From a checkpoint of a small image classifier.
Training: muon at rate 0.0071, 11300 steps, batches of 128, held-out accuracy 32%.
Data: trained on crops of objects in photos (Visual Genome), 11.7 epochs.
Rows from block 7 of a small image classifier, named by matrix and row number. Rows with one number belong to one neuron. Each number is 128 + 32 x the weight over its row's rms, rounded and kept within 0 to 255. All counts start at 0. After the name is the row's rms in percent of the matrix's.
After each neuron's rows are labels from the 100 images, of 14976, where the neuron reaches its largest size: "top examples" is what is common among them. Only what is clearly more common there than usual is listed. The data: crops of objects in photos (Visual Genome). In brackets: how many of the 100.
# gate: MLP gate (model.blocks.7.mlp.gate.weight, 512x256), inputs 172-255
# fc1: MLP up (model.blocks.7.mlp.fc1.weight, 512x256), inputs 172-255
# fc2: MLP down (model.blocks.7.mlp.fc2.weight, 256x512, transposed), outputs 172-255

gate.81 126 [101 178 129 102 136 110  95 189 107 161 125  92  73 109 188 108 116 155 146 162 144  87 174 155 130  79 163  93 105 117 134 112 125 109 134 167 159 120 156  88 105  99 151 111 148 101 152 106  84 132  86 155 172 128 143 116 100 105 154 151 165 144  85 122 199 151  92 172  97 122  31 178 154  67 114  98 133 162 115 129 144 174 123 138]
fc1.81 129 [131 128  75 130  95 135 154 142 162 141 105  84 113 120 112 150 121 120 111 175  48 107 152  58 120 116 129 170 149  96 134 149 120 151 187 113 159 101 158  83 165 142  80 102 126 144 174 150 106  68 157 116 150 134 139 118 131 143 123 105 190 131 129 131 176 163 118  90 184 181 127 160 136  95 119 129  90 146 140 127 142 152 136 165]
fc2.81 123 [125 153 106 165 181 142 138 120 143 113 121 185 135  83  82 149 141  84 107 152 159 104 108 145 104 113 162 134 110 103 173 151 118 173 111 121 160  96  74 121 144 122 150 204 155 163 125 123 196  92  87 107 138 120 142 140 128 117 124 121  82 115 121  77 149 108 166 187 123 148 144 148 118 144  95 118 172 115  88 118 124 109 133 131]
top examples: object: car (30)

gate.401 134 [175 126  89  89 133 116 163 120  83 107  97  67 115 144 177 159 158 118 109 121 131 136 151 116 107 149 140 181 103  58 209 107 142 136 168 155 181 101 124 137  90 119 147 195 145 101 131 116 166 141 140 126  97 135  88 158 124 145 152 149 122 193 150 113 178 182  54 171 113 130 122 107 143 157  78 135 125  79 151 135 172  80  92 115]
fc1.401 128 [ 82 206 129 173  94 164 149 126 142 169 156  99 186 163 131  87  79 155 118 140 140 143 106 124 175 130 136  60 126  87 109  85 145 137  93  62 132 112 102 145 160 119 214  88 100 151 103 131 108 122 123 185  98 159 176  89 131 129 137 148 147 106 125 132 117 128 106 122 185 174 132 168 104 174 114 144 142 185 113 120 128 110 139 102]
fc2.401 132 [ 62 141  82 111  84 176 139 105  99 193 143 173 159 103 146 173 127 137 120 103 125 209 173  89 100 169 111  84 152  93 131  92 147 159  96 117 203 137  90 138 166  50 169 112 142  94 123 115 158 103  99 150 141 149 159 112 103 131  52 172 137 128 133 124 117 136 148 142 160 111 125  95 110 120  88 125 147 127 156 114 147 140 127 110]
top examples: object: window (27)

gate.330 116 [115 115 231 200 104 130 125 133 190 127 163 155  69  97 150 113 135 136 102 108 131 110 160  64  85 156 176 151 111 146 153 144 149 139 119 143 142 144 121 110  98 190 123  73 142 148 140 193 181 114 143  80 117 185 180 104 133 113 191 141 120 126 132  62 157 163 129 156  90  82 123 119 140 143 150 148 156 127  98 196 120 141 126 152]
fc1.330 127 [169 175 112  62 112 127  95 139 146 118 138 170 152 158 147 172 109  86 159 174 128 158  99  98 125  83  85 102 149 127 133  52 123 132 138 127 117  94 162 114 186 119 144 182  89 168  74 146  69  94 139 153 145 139  55 157 119 119 111 195 129 163 165 137 150 123 159  93 130 159  82 140 149 161 111 137 138 139 123  52  68 142 131 110]
fc2.330 120 [101 136  80 193 100 123 136 128  70 121 134 126 179 182 115 108 174 159 114 119 108  95 158 118 159 153 123 116 142 151 137  92 113  72 115 131 111 129 160 141 113 127 131 147 136 144 105  92 135 153 202  95 136 157  91 147 106 182 117 171 146 127 114 171 162  65 167 122 183 196  98 101 115 113 129 163 158 132 130 116  98 135 109 148]
top examples: object: tree (30)

gate.425 128 [165 124  84 119 151 129 136 145 128 136 125 115 126 129 121 122 100 119 197  70  92  86 105 183  69 131  97 121 159 157 158 154 174 168 177 107 131  95 145 125 118  98 175 126 183 161 131 129 159 120  81 121  82 126 188 103 161  94  16 156  75 126 127 159 145  74 161 163 181 105 102  93 146 189  77 117 162  87 215 120  65 187 175 120]
fc1.425 125 [149 182 133  80 136 137 166 142 181  83 144 124 160  82 116 147 113 104 112 166 203  82 114 157 105 113  82  55 129 160  93 163 101 128 161 108 131 140  90 141 101 106 117 108 190 145 100 125 100  95 111 129 122 104  94 126 168 147 103 103 134 142 145 146 165 113 101 183 155 138 186 141 140 156  93 141 122  83 174 104 141 154 100 113]
fc2.425 121 [169  74 171 183 106 126 122 109  79  94 152 169 130  77 111 155 129 139 137 136  57 123 151 102 108  72  71 146  77 103 190 160  98 117  94 120 126 148 124 122 126 120 150 129 122  91 111 115 182  95 136 128  55 108 146 157 154  70 104 152 140 116 144 127 137 113 132  87 187 132  66 119  98 130 169 110 111 132 166 124 144 116 116 195]
top examples: object: man (41)

gate.198 122 [131 184  97  83 127  93 110 111 164 185 106 140 115 112 135 120 127 140 122 150  95  98 114  77 114 131 133 155 125 144 116 141 127 133  77 128 209 120 150 187 124 112 151 161 157 148  99 183 188 156 155  97 108 154 185 107 103 140 141 159 108 104 137 128 125 112 145 141 181 103  78 106 166 154  79 124 163  98 156  94 160  95 130 103]
fc1.198 127 [142 111 129 101 160 117 151 123 118 195 125 175 214 143 163  70 155 147 132 143  82  55 132 150 168 137 112 163 145 128 107 129 133 105 142 122  74  98 147 100  52  92 159  70  84 149 125 106  78 108 142 171 105 132 173 131 117 128 118 103  90 149 127 136 176 133 132 165 114 194 129 179  92  81  91 143  94 159  89 133  65 228 137 175]
fc2.198 129 [154 133 118 142 100 148 114  96 113 215 145 103 150 158 180 102 164 108 123 146 181 117 154 151 120 123 160 111 130 128 130 124 177  86 156  83 167  83 106 129 124 123 110  66 143 156 116 135 127 121 150 103 173 146 119 123  88 122 197 153  98  77 113 130 123 131 183 137 155 113 122  88 173 116 125  76 124 151 133  93 140 110 124  96]
top examples: object: window (30)

gate.417 098 [124 136 106 150 147 166 134  96 137 129  91 164 192  74 117 187 133 170 138 130  30 118 184 101  97 155 145 122 103  85 129 127 166 165 137  90 128 122 103 159 196 128 133 136  83 111  99 108 173 146 173  89 136 220 114  70 160 175 164 126 146 116  71 118 125 147 162 107 126 140 137 102 121 137 143 174  82 139 108  55 144 134 180 162]
fc1.417 098 [155  50 112 108  78 126 159  90 147 142  97 126 166 148 117  69 136  80 161 118 104 126 120 134  17  99 156 124  69 145 212 185 136 101 170  88  97 164 135 180 125 136 125 178 152 138 162 111 142 117  88 116 157 108 169 123 138  93 118 170 122 147 121 208 147 139 117  97 115 146 139  92 192 111 200 144 102 129 157 142 144 104 184 118]
fc2.417 094 [ 91 127 120 139 140 143 139 121  87  62 118  67 128 130 121  96 116  76 184 130 122 156 120  99  81 120 140  84 132 157 138 180 118 164 175 110 100 150  33 139 127  88 139 147  60 148 101 144 104 107 129  98  98 108 106  99 140 148  62 130  93 153 105 147  68 143 146  56  72 125 151  88  71  83 182 128 153  87 181 138  98 153 124  93]
top examples: object: tree (33)

gate.4 132 [168 161 153 189  89  45 103 170 145 136 114 121 103 152 113 133  87 135  95 102 153 105 146  97  51 110  96  96 123 156 134 156 119 124 141 139 130  84 137 123  82  90 215 112 172 131   0 130 118  55 149 114 116 114 131  98  96 126  65 148 107  98 104 109 116 119 100 149 141 142 162 120  87 170 149 148  98 105 101 191  75 113  88 153]
fc1.4 125 [149 152  92 121 150 137 169 133 139 157 168 114 122  83 181 217 124 125 143  90 164  53 143 120 150  59 110  94  95  95 162 164 125  96 129  91  91 227  84  82 172  68  85 144 104  80 135 175 154 187 111  93 104 132 117  78 160 154  85 101 147 100 183 166 145 123 124 103 139 143 155 159 134 136 129 156 175 160 122 118  87 177  92 148]
fc2.4 131 [138 132 158 142 175 120 138 121 134 202 122  81 107 140 103  61 153  93 134 148 136 117 120 102 152 127 158 115 116 127 111 119 112 165 176 161 146  99 106 105  30 161 101 129 134 155 114 198 149 141 136 112 135 147 135 118 101 171 153 113  76 162  72  71  84 135 143  85 113 142 139 141 109 117  92 176 131 143 211 148 192 105 123  92]
top examples: object: wall (26)

gate.42 056 [118  93 131 124 166 106  83 166  66 166 115 119 165 163 106 136 125 124 130 154 135 106 112  91  70 146 142  78  95 136 177 127  98 100 113 123 143 105 170  90 130  80 138 124 122 164 119 118 117 141 134 163 208 124  94 148  93 128 119 161 101  84 152 105 134 140 138 119 111  99 193  71 183 149 178 113 142 129 105 133 121  91  55 142]
fc1.42 057 [133 106 113 118 185 127 137 128 138 198 151 109  95 160 105 144 107 132 173  91 124 115 132 110  95  96 127 155 135 162  81 140  84 155 122  96  94 151 143 128 164 141 119 129  88  62 172 145 122  92 104  66 126 162 142 123 170 192 141  87 166 165  81  97 188 162 179 112 115 105 102 141  94 115 177 112 168 192 121 155  87 124  71 149]
fc2.42 052 [180 140 106 141 121 123 171 113  99 145  60 117  92 150 149 143 120 131 114 122  71 103 157  53 107 115 178 179 114 142 187 175  69  91 122 158 112 160 142 129  78  76 135 165 114  81 149 123  92 166 102 133 155 207 124  99 166 102  87 115  98 130 110 132 126 141 118 117 166 150 171  89  77 119 177 111 177 157  96 135 143  98 138 100]
top examples: object: clouds (26)

gate.410 118 [107  93 116 147 142 142  90 140 156 157 146 147  61 179 140  74 106 149 113 135 103 121 133  55  80 123 195 128  98 159 151 127 156 117 116 125 122 114 118  97  70 130  95 109 133 159 152 165 127 135  90 107  82  80  95 140 126 109 119  66 115 154 210 143 171  97 183  91  96  88 158 125 137 117  71 108 143 164 133 164 167 134  87  89]
fc1.410 107 [170 108 148  80 104 149 154 151 131 149 124  50 147  95 118 125 140  70 176  94 108 124 132 174 162 106 127 190 104  98 131 150 143 177 154  90 100 138 128 131  99 114 128 142  71 164 128  93  90 107 170 152  95 150 173  99 108 142 158 127  67 140  84 112  82 106 106 173 170 133 156 159 122 135  97  90 111 142  98 117 101 124 159 137]
fc2.410 118 [154  85  95 131 152 120 108  64 124 100 188 126 148 115 162  83 202 152 112 122 108  62 137 115  92 168 112 185 122 111 122 149 128 109 145 125 116 157 130 158 155 182  93  79 151 106 139 114 178 161 117 112 100 212 115  73 186 144 109 133 150 125 156 169  84 126 141 127 121 139 171 162 143 151 168  78  74 137 162 130 164 120 144 114]
top examples: object: grass (30)

gate.312 060 [158 129 137 147  58 118 107  79 164 136 149 118 151 112 130 148 147 156 185  46 109 126 109 147 161 121 106  99 169 169  77  94 134 140 177  86 116 110 129 145 171  66 180 134 152 150 155 143 169 120  98  92 134 136 133 159 134 103 155  95 173  72 175 138 131 173 117  91 100 130  74 120  85 114 124 130 180 107 147 177  85 116 100 108]
fc1.312 063 [110 123 164 186 125 137 130 168  93 107  63 120  88 118 114  49 169 136 138 168 110  66 151 153 144 134  84 127 121  99 158  94 122 144 183 109 218 106 142  55 120  83 154 102  98  68 123 116 189  94 129 120 172 196 111  56 179 161 139 121  86 117 142 127 128 128 158 130 118 147  77 138  72 120 112 206  86 100 122 103 151 102 145  97]
fc2.312 064 [118 162 175 124 116 100  68  99  88 135 157 127 124 103  95 159 129  68 168 147 126 164  49 109 143  97 106 140 137 133 150 129  83 143 176 175 108 111 195 124 129  77 109 167 117 197 159 150 142 104 139 106  87 145 125  94 138  86 150  80 165 121 111  60 122 105  89  89 134 167  84 106 120 139 150 151 145 148 159 119 105 140  70  87]
top examples: object: hair (45); object: head (25)

gate.388 107 [194 169 103 124 148  96 117  85 125 108  85 214 169 114 112 145 169 128 130 123 148 157 176 167  96 142 199  73 115  97 186 129 129 159  72  89 139 177 102 236 131 186 135 140  94 158 130 155 115 147 188 145 211 126 144 122 164 147  89 127 148 129 134 142 168 141 176 189 176  44 128  91  87 121 184 102 124 119 139 119  95 119 125 131]
fc1.388 105 [ 86 120 162 134  81  97 171  93  97 148 145  86  51  62 133 147 115 104 162 137 201 104 116 164  94 145 122 168  98 142  39 121 112  44 117 163  84 118 139 133 140 128 129  91 155 113 180 120 178 140 143 139 111 147 143 105  94 134  68 120  94 119 119 132 128 124  94  82 192 146 105 131 143 158 142  95 213 100 109 186 140 148 105 148]
fc2.388 111 [124 107  82 136 166 122 136 160  88 104  83 120 155 158 100 102  71 139 173  99 147 177 143 167  98 129 147  87  69 153 119 162 113 121 167 116 109 122 121 126 127 126  89 100 129 107  92 132 113 110  73 110 101 163 153 153 135 142 154 134 120 117 121 196 176 156 133 107 102 105  92 161  86 160 139 103  75 102 120  94 169 129 122 187]
top examples: object: tree (58); object: trees (33)

gate.3 127 [141 113 104 162 128  93  77  99 155 120  97 105 152 177  84 116 125  89  96 187 132 153 152 192 126  78 129 120 165  69 136 124 159 148  44 139 213 166  94 174  98 106 121 132 126 128 115 110 139 144 123  70 100 156 120 181 131 129 111 154 133 113 144 110 163  80 132 167  78 118 180  67 126 102  72  87 161 188 156  90 134  90  94 106]
fc1.3 128 [ 95 122  77 161 117 132 106 200  74 147 141 140  90 103 110 158 136 139 117  84  95 131 113  64  95  86 140 190 146 118 158 189 169 110  90  97 134 144 131  75 138 142 163 108 119 148 185 157 124 110 111 132 103 242 148 107 123 149 101  94 124 156 110 194 124 101 105 122 103 156 123 167 112 119 106 168 107 177 138  90 119 121 167 112]
fc2.3 132 [138 114 154  95 169  97 131 175 161 150 103  89 139 160 130 104 193 138 129 144 114 138 147 138  95 115  44 176 104 117  68 132 180 124 153 117 148 121 125  99 185 136 142 101  79 144 156  89 121 123 112 121 100  94 172 100  85 148 109 126 224 112 165 105 143 117 126 134 106 115 132 114 154 109  55 159  75  98 142 114 114  91 174 109]
top examples: object: tree (34)

gate.6 137 [167 115 107 156 111  88  85 170  99 196 144 109 163 126 120 127 136 146 134 163 116 158 181  80 145  61 102 165 188 176 130 164  95 101 118 127 106  85 189 164 143 137  97 135 202 145  91  97  96 120 108 145 158  89 183  95 113 140  64  86 130  92 153 136 134 152 127 115 129 182  74 149 105 162 178 119 123 110 114 145 120 119 164 162]
fc1.6 131 [104 129 127 140 126 100 110  79 113 131  96 139 194 166 102 140  87 115 129 101 109  84 138 170 218 127  76  42 133 138 104 119  66 140  99 106 127 163  64 144  80 153 142  88 122 145 129 140 156 110 169 137  52 136  52 126 147 175 158 132 112  79  83 132 145 121 132 154 167  57 165  88 121 118 143 124  92 192  93 161 139 106 151 123]
fc2.6 125 [ 88 177 100  74 177 104 103 102 131 141 157 121 145 166 130 112 118 115 154   5 136 142 141 130 160 185 143  89 145  76 142 130 149  60 179  95 136 137 173 144 198 132 103 123 137 126 103 130 140 117  83  99 149  58  75 191 112  69  93 117 145 134 116 101  77 168  94 106 160 118  84 121 176 120 139 171 115 145 146 163 139 131 117  94]
top examples: object: shirt (50)

gate.124 125 [155 180 111 130 125 155 118 103 147 121 193  85 115 144 187  82 181 139 117 102 145 157 105  62 189 132 134 119 187 167 111  47 105 106  59 182 179 144 160 110 120 123 112 108 123 176 155 151 118 150 189 110 100 189  88 133 146 139 126 162 144 138 141 141  95 131 156 145 167 157 168 116 132 175 145 153 107 140 149 132  92  80 104  98]
fc1.124 128 [149  99 130 139  68 106 125 131 147 118  74  91 142  70 123  89  85 149 145  93 109  75  95 144 106 132 119 164  99 128 164 118 126 141 127 165 130 149  79 126 127 138 149  88 101 105  54 207  85 116 174 179 124 111 180 136 201 181 103 144 158 150 213 136 148 148 155 124  70 128  79  89 190  56 138 120 111 138  92  80 167 180 142 128]
fc2.124 131 [114 158  92 104  90 153 112 117 116 132  97 132 145 148 176 104  77 169 167 132  89  92 219 141 139 129  86 114 118 121  98 145 148 131 151 151  68 123 151 108 141 148  91 104  96  79  89 189 178  95 113 138 105 129  86 126  75 200  91 102 138 119 196 173  99 137 137 136  74 189  91 173 152  97 109 157 153 176 143 137 108 135  85 151]
top examples: object: building (30)

gate.308 130 [169 144 158 121 144 124 164  55 159 185  94 136 108 110 133 108 139 120 150 117 166  59 179 143 124  57 146  89 108 103  95 117 121 121 143 102 115 140 188 149 138  78 104 121  95 158 130 138 158 104 152 144 170 151 156  87 163 133 152 128  90 136 139 133 108 125 179 143 179 217 138  53  84 111 140 168  98 143 141  89  78 100 132 140]
fc1.308 133 [133 149 145 137 170 115 165 149 146 143 144 102 124 145  67 130 156 102  76 160 137 134 112 157 119 145  35  84 100  24 139 106 119 112 191  77 117  71 116 143 134 129 163 163 110 125  46 103 139 104 133 160 172 126 146 136 110 137 113  63 118 151 114 151 135 129  94 128 125  93 160 148 146 140 173 126 180 146  93 100  99  76 116 127]
fc2.308 134 [121 174 108 145 112 171 167 134 101 182 144 175 119  98 114 125 147 190 101 129 124 156 149 147 104 216 102 157 115  87 109 119 106 122 115 143 206  96 163 117 173 180 147  76 152 131 122 160 185  98 128 195 131  79 163 147 153 116 108  44 144  98  80 118 152 148 116  90 125 121 105 147 150 134 129 118 139 157 175  79 128 158 166 108]
top examples: object: horse (27)

gate.485 142 [126 141 148 124 108 107  46 147 159 101 129 129 138  47 129  96 143  78 175 144 138 143 130 192 161 143 170 149 128 151 121 148  69  96 129 159 134 134 131 126 149 106  80 165  92 129 178 147 113 128 115  98 168 143 166 166 135 154 123 119 188 107 171 136  80  91  82 111 150 135 192 128 119 169 141  87  91 159 164 112 166 105 139 156]
fc1.485 141 [ 63 109 154  96 153 128 114 186 119 158 112 151 107 137 172  72 213  70 155  84  71 126 138 145 184 142  81 166 128 108  87  65  98 141 178  99 133 116 145 168 115  90  75 167 106 120 212 146 134  82 106 128 122 156 129 138 127 130  77  30 156 144 149  98  29 130 115 108 149 140 130  94 144  89 185 136 107 129 128 114 142  99 146 144]
fc2.485 134 [128 120 115  81 142 114  80  69 152 135 143 103 168 110 142 106 115  79 111 111  72 152 140 135 127 119 108 165  91  63 109  61 134 136 192 187  97 157 167 120 139 138 145  87 124 164 150 124 153 144 140  93 117  97 113 151 118 103  70 124 134 107 169 121  66  97 155 107 151 155 169 115 125  93 131  94 118 144 179  91 109 116 163 126]
top examples: object: hair (42); object: head (27)

gate.141 137 [174 188  97 114  61 117 168  93  98 185 134 158 107 154 105 101  63 123 102 154  92 130 153 107 169  69 146 125 144 112 167 175 109 129 162 169 142 153  74 172 109 136 164 137 139 175 208 106  96 145 135 127  76 145 107 139 161 132  68 117  90 177 140 175 157 192 133 191 140 101 146 158 148 129 124  74 179 171  49  59 108  84 177  95]
fc1.141 133 [ 93  87 131 114 137  90 160 101 198 155 127 115 146 148 133 104 169 125 130  85 155 152 144  97 190 149 112  93 112 184 110 165 159 103 106 103 161 123 125 116 138  89 158 140 134 140 103 138 173 121  80 132 141 121 123 127 130 125 124 185 151  52 129 164 121 189 172 213 151 113 146 130 142 147 112 121 114 135 179 170 142 101 150 185]
fc2.141 138 [132 122 164 100 113 139  74 146 108 129 135 181  87 183 161 137 138  98  45 120 141 151 187 103 127 155 162  87 137 175 160 128 106 149 122 144 152 113 171 127 127  97 129 127 119 107 106 163  47 144 136 116  83 120 111 142 151  70 144 113  90 134 136 191 146 152  72 181  59 182  97 155 118  92 133 188 149 176 133 159  95 175 120 124]
top examples: object: shirt (33)

gate.200 120 [114  92  69 189  98 142 115 137  86 149 113 107 164 176 132 185 100 170 106  94 140 102 125  98  88 104 147 103 126 167 155 128  82  92 146 184 122 114 175  94 202 169 141 125 159 102 118 111 145 214  84 118 118 144  84 157 109 166  68 148 105 135 111  63 159  98 131 134 130 135 162 119 136  90 109 177 113 118 130  82 158 112  98 139]
fc1.200 127 [159  86  83 130 154 139 149 133 100 150 129  80 190 127 136 172 140 157  98 118  85 113 113 128 120 113 164 134 141 152  81 104  88  82 114 197 167 128  97 145 212 133 147  87 125  99 149 152 119 166  86 108  86 131 106 154 172 192 105 112 129 140 141 107 149 110 116 164 128 136 151 105 111 119  94 180 111  97 118 132 126 114  99 120]
fc2.200 130 [156  88  82 140 111 111  81 129 130 154 137  84 141 114  86 146 125 133 131 132 175 173 106 171 130 103 135  97  94 100 112 170 159  92 102 110  21 122 109 153  74 137 164 137 174 172 136 150 138 110 134 102 116 149 127 185 166  88 146 135 129 187 148 157 170  76 113 128 130 123  92 179 170  67 157 137 152 122 138 129 119 124 159  96]
top examples: object: clouds (31)

gate.24 130 [166 160 121 123  96  98 101 102 156 168 139 141 167 127  93 106 198 129 144  95  87 134 111 164 162 168  85 104 129 170  65 121 121 118 126 130  66 168 123 106 171  56 146  80 154 148 146 161  90  87 152 156 139 121  50 134 106 104 110 148 160 146 197 112  87  92  96 201  73 111 145 124  62  70 156 118 161 120 142 166 102 123  64 159]
fc1.24 137 [ 68 126  88 142 151  99 154 106 150 119 114 111 153 152 131 172  94 168 110  77  69 137 124 185  99 177 125 151 122 127 120  73 174 168 148  97 167  96 109 135 189 149 127 152 173 133 134  93 174  99 160 128  89  86 149 166 120 126 107 122 160 139  81 135 116 157  88 111  96  86 151 143 123 154 149 159 126 152 109 118 120 146 126 127]
fc2.24 135 [136 147  85 108 121 144 135 131 136 106  53 146 153  84 164 105 119 135 158  97 121 174 104 200 117 135 127 158 141 178 118 127 121  97 120  96 110 114 143  65 160 161 159 147 111  81 124 112 154 109  97 180 156 116 138 153 121  87 126 138 128 133 202 126 142  75 140 143  91 100 140 148  77  85 101 163 137 100 123 110 106 107 113 165]
top examples: object: tire (28)

gate.457 086 [148 138 149 128 158 130 100 137 189 162 165 105 137 137 154 145 105 162 116 169 135 137 204 111 130 170 172 108 117 133 108  99 157 152 149 148 154 145 124 163 130  67 117 142 148  96 147 179 119  40 193 121 118 152 118 158 147 149 127 119 132 165 159 131 110  68 154 113 136 135 172 127 136 168  92 114 137  84 121  94 155 157 142 171]
fc1.457 082 [117 104  94 125 115 113 139 113  61 131  52 135 119 156 198 130 101 122 109 114 154  58 146 100 148  78  97 177 110 108 111 106  94  95 109 127  77 136 161 119  76 180 166 121 121 140 137  93 126 123 102 121 121 148 160 119  82  76  86 114  70  69 100 152 127 177 132 159 113 142  83 116 130 112 139 144 174 106 164 123  68 127 196 153]
fc2.457 100 [111 130 130 210  98 132 161 165  71 154 168 174 171 150  89 120 126 202 120 151 105 122  50 156 147 135 134 159 152 100 125  99 147 177 112 154 179 126 127 160 164 112 131  95 120 158 199 178 125  83 146 101 121  75 155  95 140 127 106 123 119 117 188  88  80  93 180 147 157 162 150  91 144 100 124 149 136 130  92 169 137 128 112 135]
top examples: object: grass (26)

gate.499 121 [141 121 148 171  83 201 149 127 137 108 125 119  89 131 161 174 116  93 164 135 145 115 186 136  73 194 150  73 130 161 137 169 173 130 112 142 160 132 173 162  92 185 154  94 118 141 128 151 138 144  88 114 162 109 119  68 106 127 136 148  97 152  91  89  98 115  94  94  88 181 109 128 151 113 119 149 130 116 179 136 153 169 189 105]
fc1.499 120 [101 113 122 146 163 124 103 113  78 117 152 106  71  88 152 137 126 119 174 162 112 116  81  97  80 132 147 112 138 178 163 115 119 165 103 163 115  82  67  67 128 110 127 146 179 127  72 134 123 115 143 112  68 162 174 166  90  90 107 129 130 146  88 130 173  94  91 137 122 118 169 106 134 130 118 106 160  97 120 113 113 144 140 147]
fc2.499 115 [194  96 172 146 138 142  95 163 171  77  62 100 169 107 128 131  90 160 148 128 109 129 156 103 108 134 177 112 116 115 148 163  93  93 156  94 154 107 163 157  88  92 157 131  94 153 185 142 108 152 125 110 109 105 107 172 109  84 101 131 162 104  98 122 180 160 144  94  79 100 132 192 191  96 127 154 123  85 179 174 109 160  88 148]
top examples: object: man (26)

gate.324 130 [ 75 111 117 122 139 138 147 120  98  84 141 134 119 128 155  62 153 104 207 150 139 102 163 125 114 145  95  65 123 159 123 106 195 117 176 120 159 167 153 133 138 139 139 106 109  88  53 222  72 153 133 191 105  72  90 107 158 135 121 108 134 148  97  97  89 182 101 102 102 112  94 149 132 137 158 127  49  84  66 166 141 174  84 135]
fc1.324 132 [112 112 166  84 133  94 122 147 143 105  90 135 187 136 132  94 110 124 139  77  90  83 153 139 161 246 148 100 174 112 148 125 164 111 156 124 108 159 129  72 130 145 147 108  97 117 130 122 156 139 105 101 120 151 108  79 162 148 118 117 168 108 159 138  98 116 182 112 116 107  59 183 176 131  98 156 118 128 133 159 129  94 127  86]
fc2.324 123 [162  78 144  83 146 144 129 103 102  96 130  92 162  89 123 126 173  77 177 172 131 132 156 133 181 102  77 148 116  64  95 124 143 164 103 133  93 111 132 128  99 103 102 120 134 107 137  62 142 123 152 158  96 160 138 141 177 135  60 181 123 122 153  95  96 184 176  78 159 202 140 128 130 105 140 155 144 127 146 208 129 176 174  94]
top examples: object: man (32)

gate.184 126 [110 151 108 136  47 149 117 145 125 150 167  95 133 140 123  80 163 177 126 140 117 108  58 172 133 142 132  84 153 149 169 164  93 141 104  72 114 172 179  54 131 172 143 125 120  72 184 125  91 141 125 113 140 164 161 153 114  90 102 115 104 122 140 131 175 129 134 100 122   9 101 102 138 180  98 134 122 191 163  80 169 135 161 129]
fc1.184 134 [137  91 158 136 110 133 192  91 157  66  99  99 115 173 141  92 113  74 126 154 130 153  81  80 148  59 204 138 129 156  83  70  94 121  66 149 168 114 112  90 146 142  89 140 108 122 101 210 163 155 132 108 167 111 135 142 140 160 110 136 100  98  79  92 147 165 114 104 108  90 117 138 173  58 143 156 125 157 129 183 151 139  75 144]
fc2.184 143 [155 162  91  88 164 111 153 156 156 145 162  93 175 158 135 131 142 129 147  96 122 133 121 119  97 124 119 171 140 165  97 124 139  97 104 149 107  42  98 139 130  92 187 125 149  83  92 182 210 139 139 162 111 185 137 178 141  89 166 140 147 157 172 148  94 192 144  72 146 135 127 161 134 107 168 102 124 100 113 160 159 100  94 163]
top examples: object: tree (26)

gate.191 126 [123 119 177 112 158 112 150 142 103  94 137  73 143 127 157 122  98 112  68 134  91 174 144 117 125 136 126  98 193  63 146 104 196 166 171 175 113 108  43 182 132 146 110 135  82  77 115 123  82 103  77 121  73 111 194 148 143 105 124 129 176  82 108 103 116  80 107 177 151 125 166 127 134  88 187 136  79  93 157 114 124  72  75 126]
fc1.191 131 [119 132 130  94 116 117 127 102 123  86 216  97 149 124 147  53 171 147 124 148 119 107  61 146 190 129 180 143 120 125 128  79 152 152 143 166  82 132 153 117  97 140 150 146 125 142  92 134 174 148 127 196 112 132 152 135 125 144  97 121 107 124 161 102 114 107 134 172 112 141 173  57 155 178  80  50  93 130 138 120 142 138 206 105]
fc2.191 133 [ 90  77 112  55 113 159 135  85 152  95 127 129 113  98 153 101 113 117  82  74 186  95 104  93 140  78 144 116 166 140 151 167 180 117 130 198  75 133 173 118 149 106 166 125 125  99  88 134 123 151 158 122 142 171  98 166  92  99 136 195  80 119 157 145 112 112 187 150 216 148 135 146 114  82 121 138 124 147 126 148  98 117 112 151]
top examples: object: tree (25)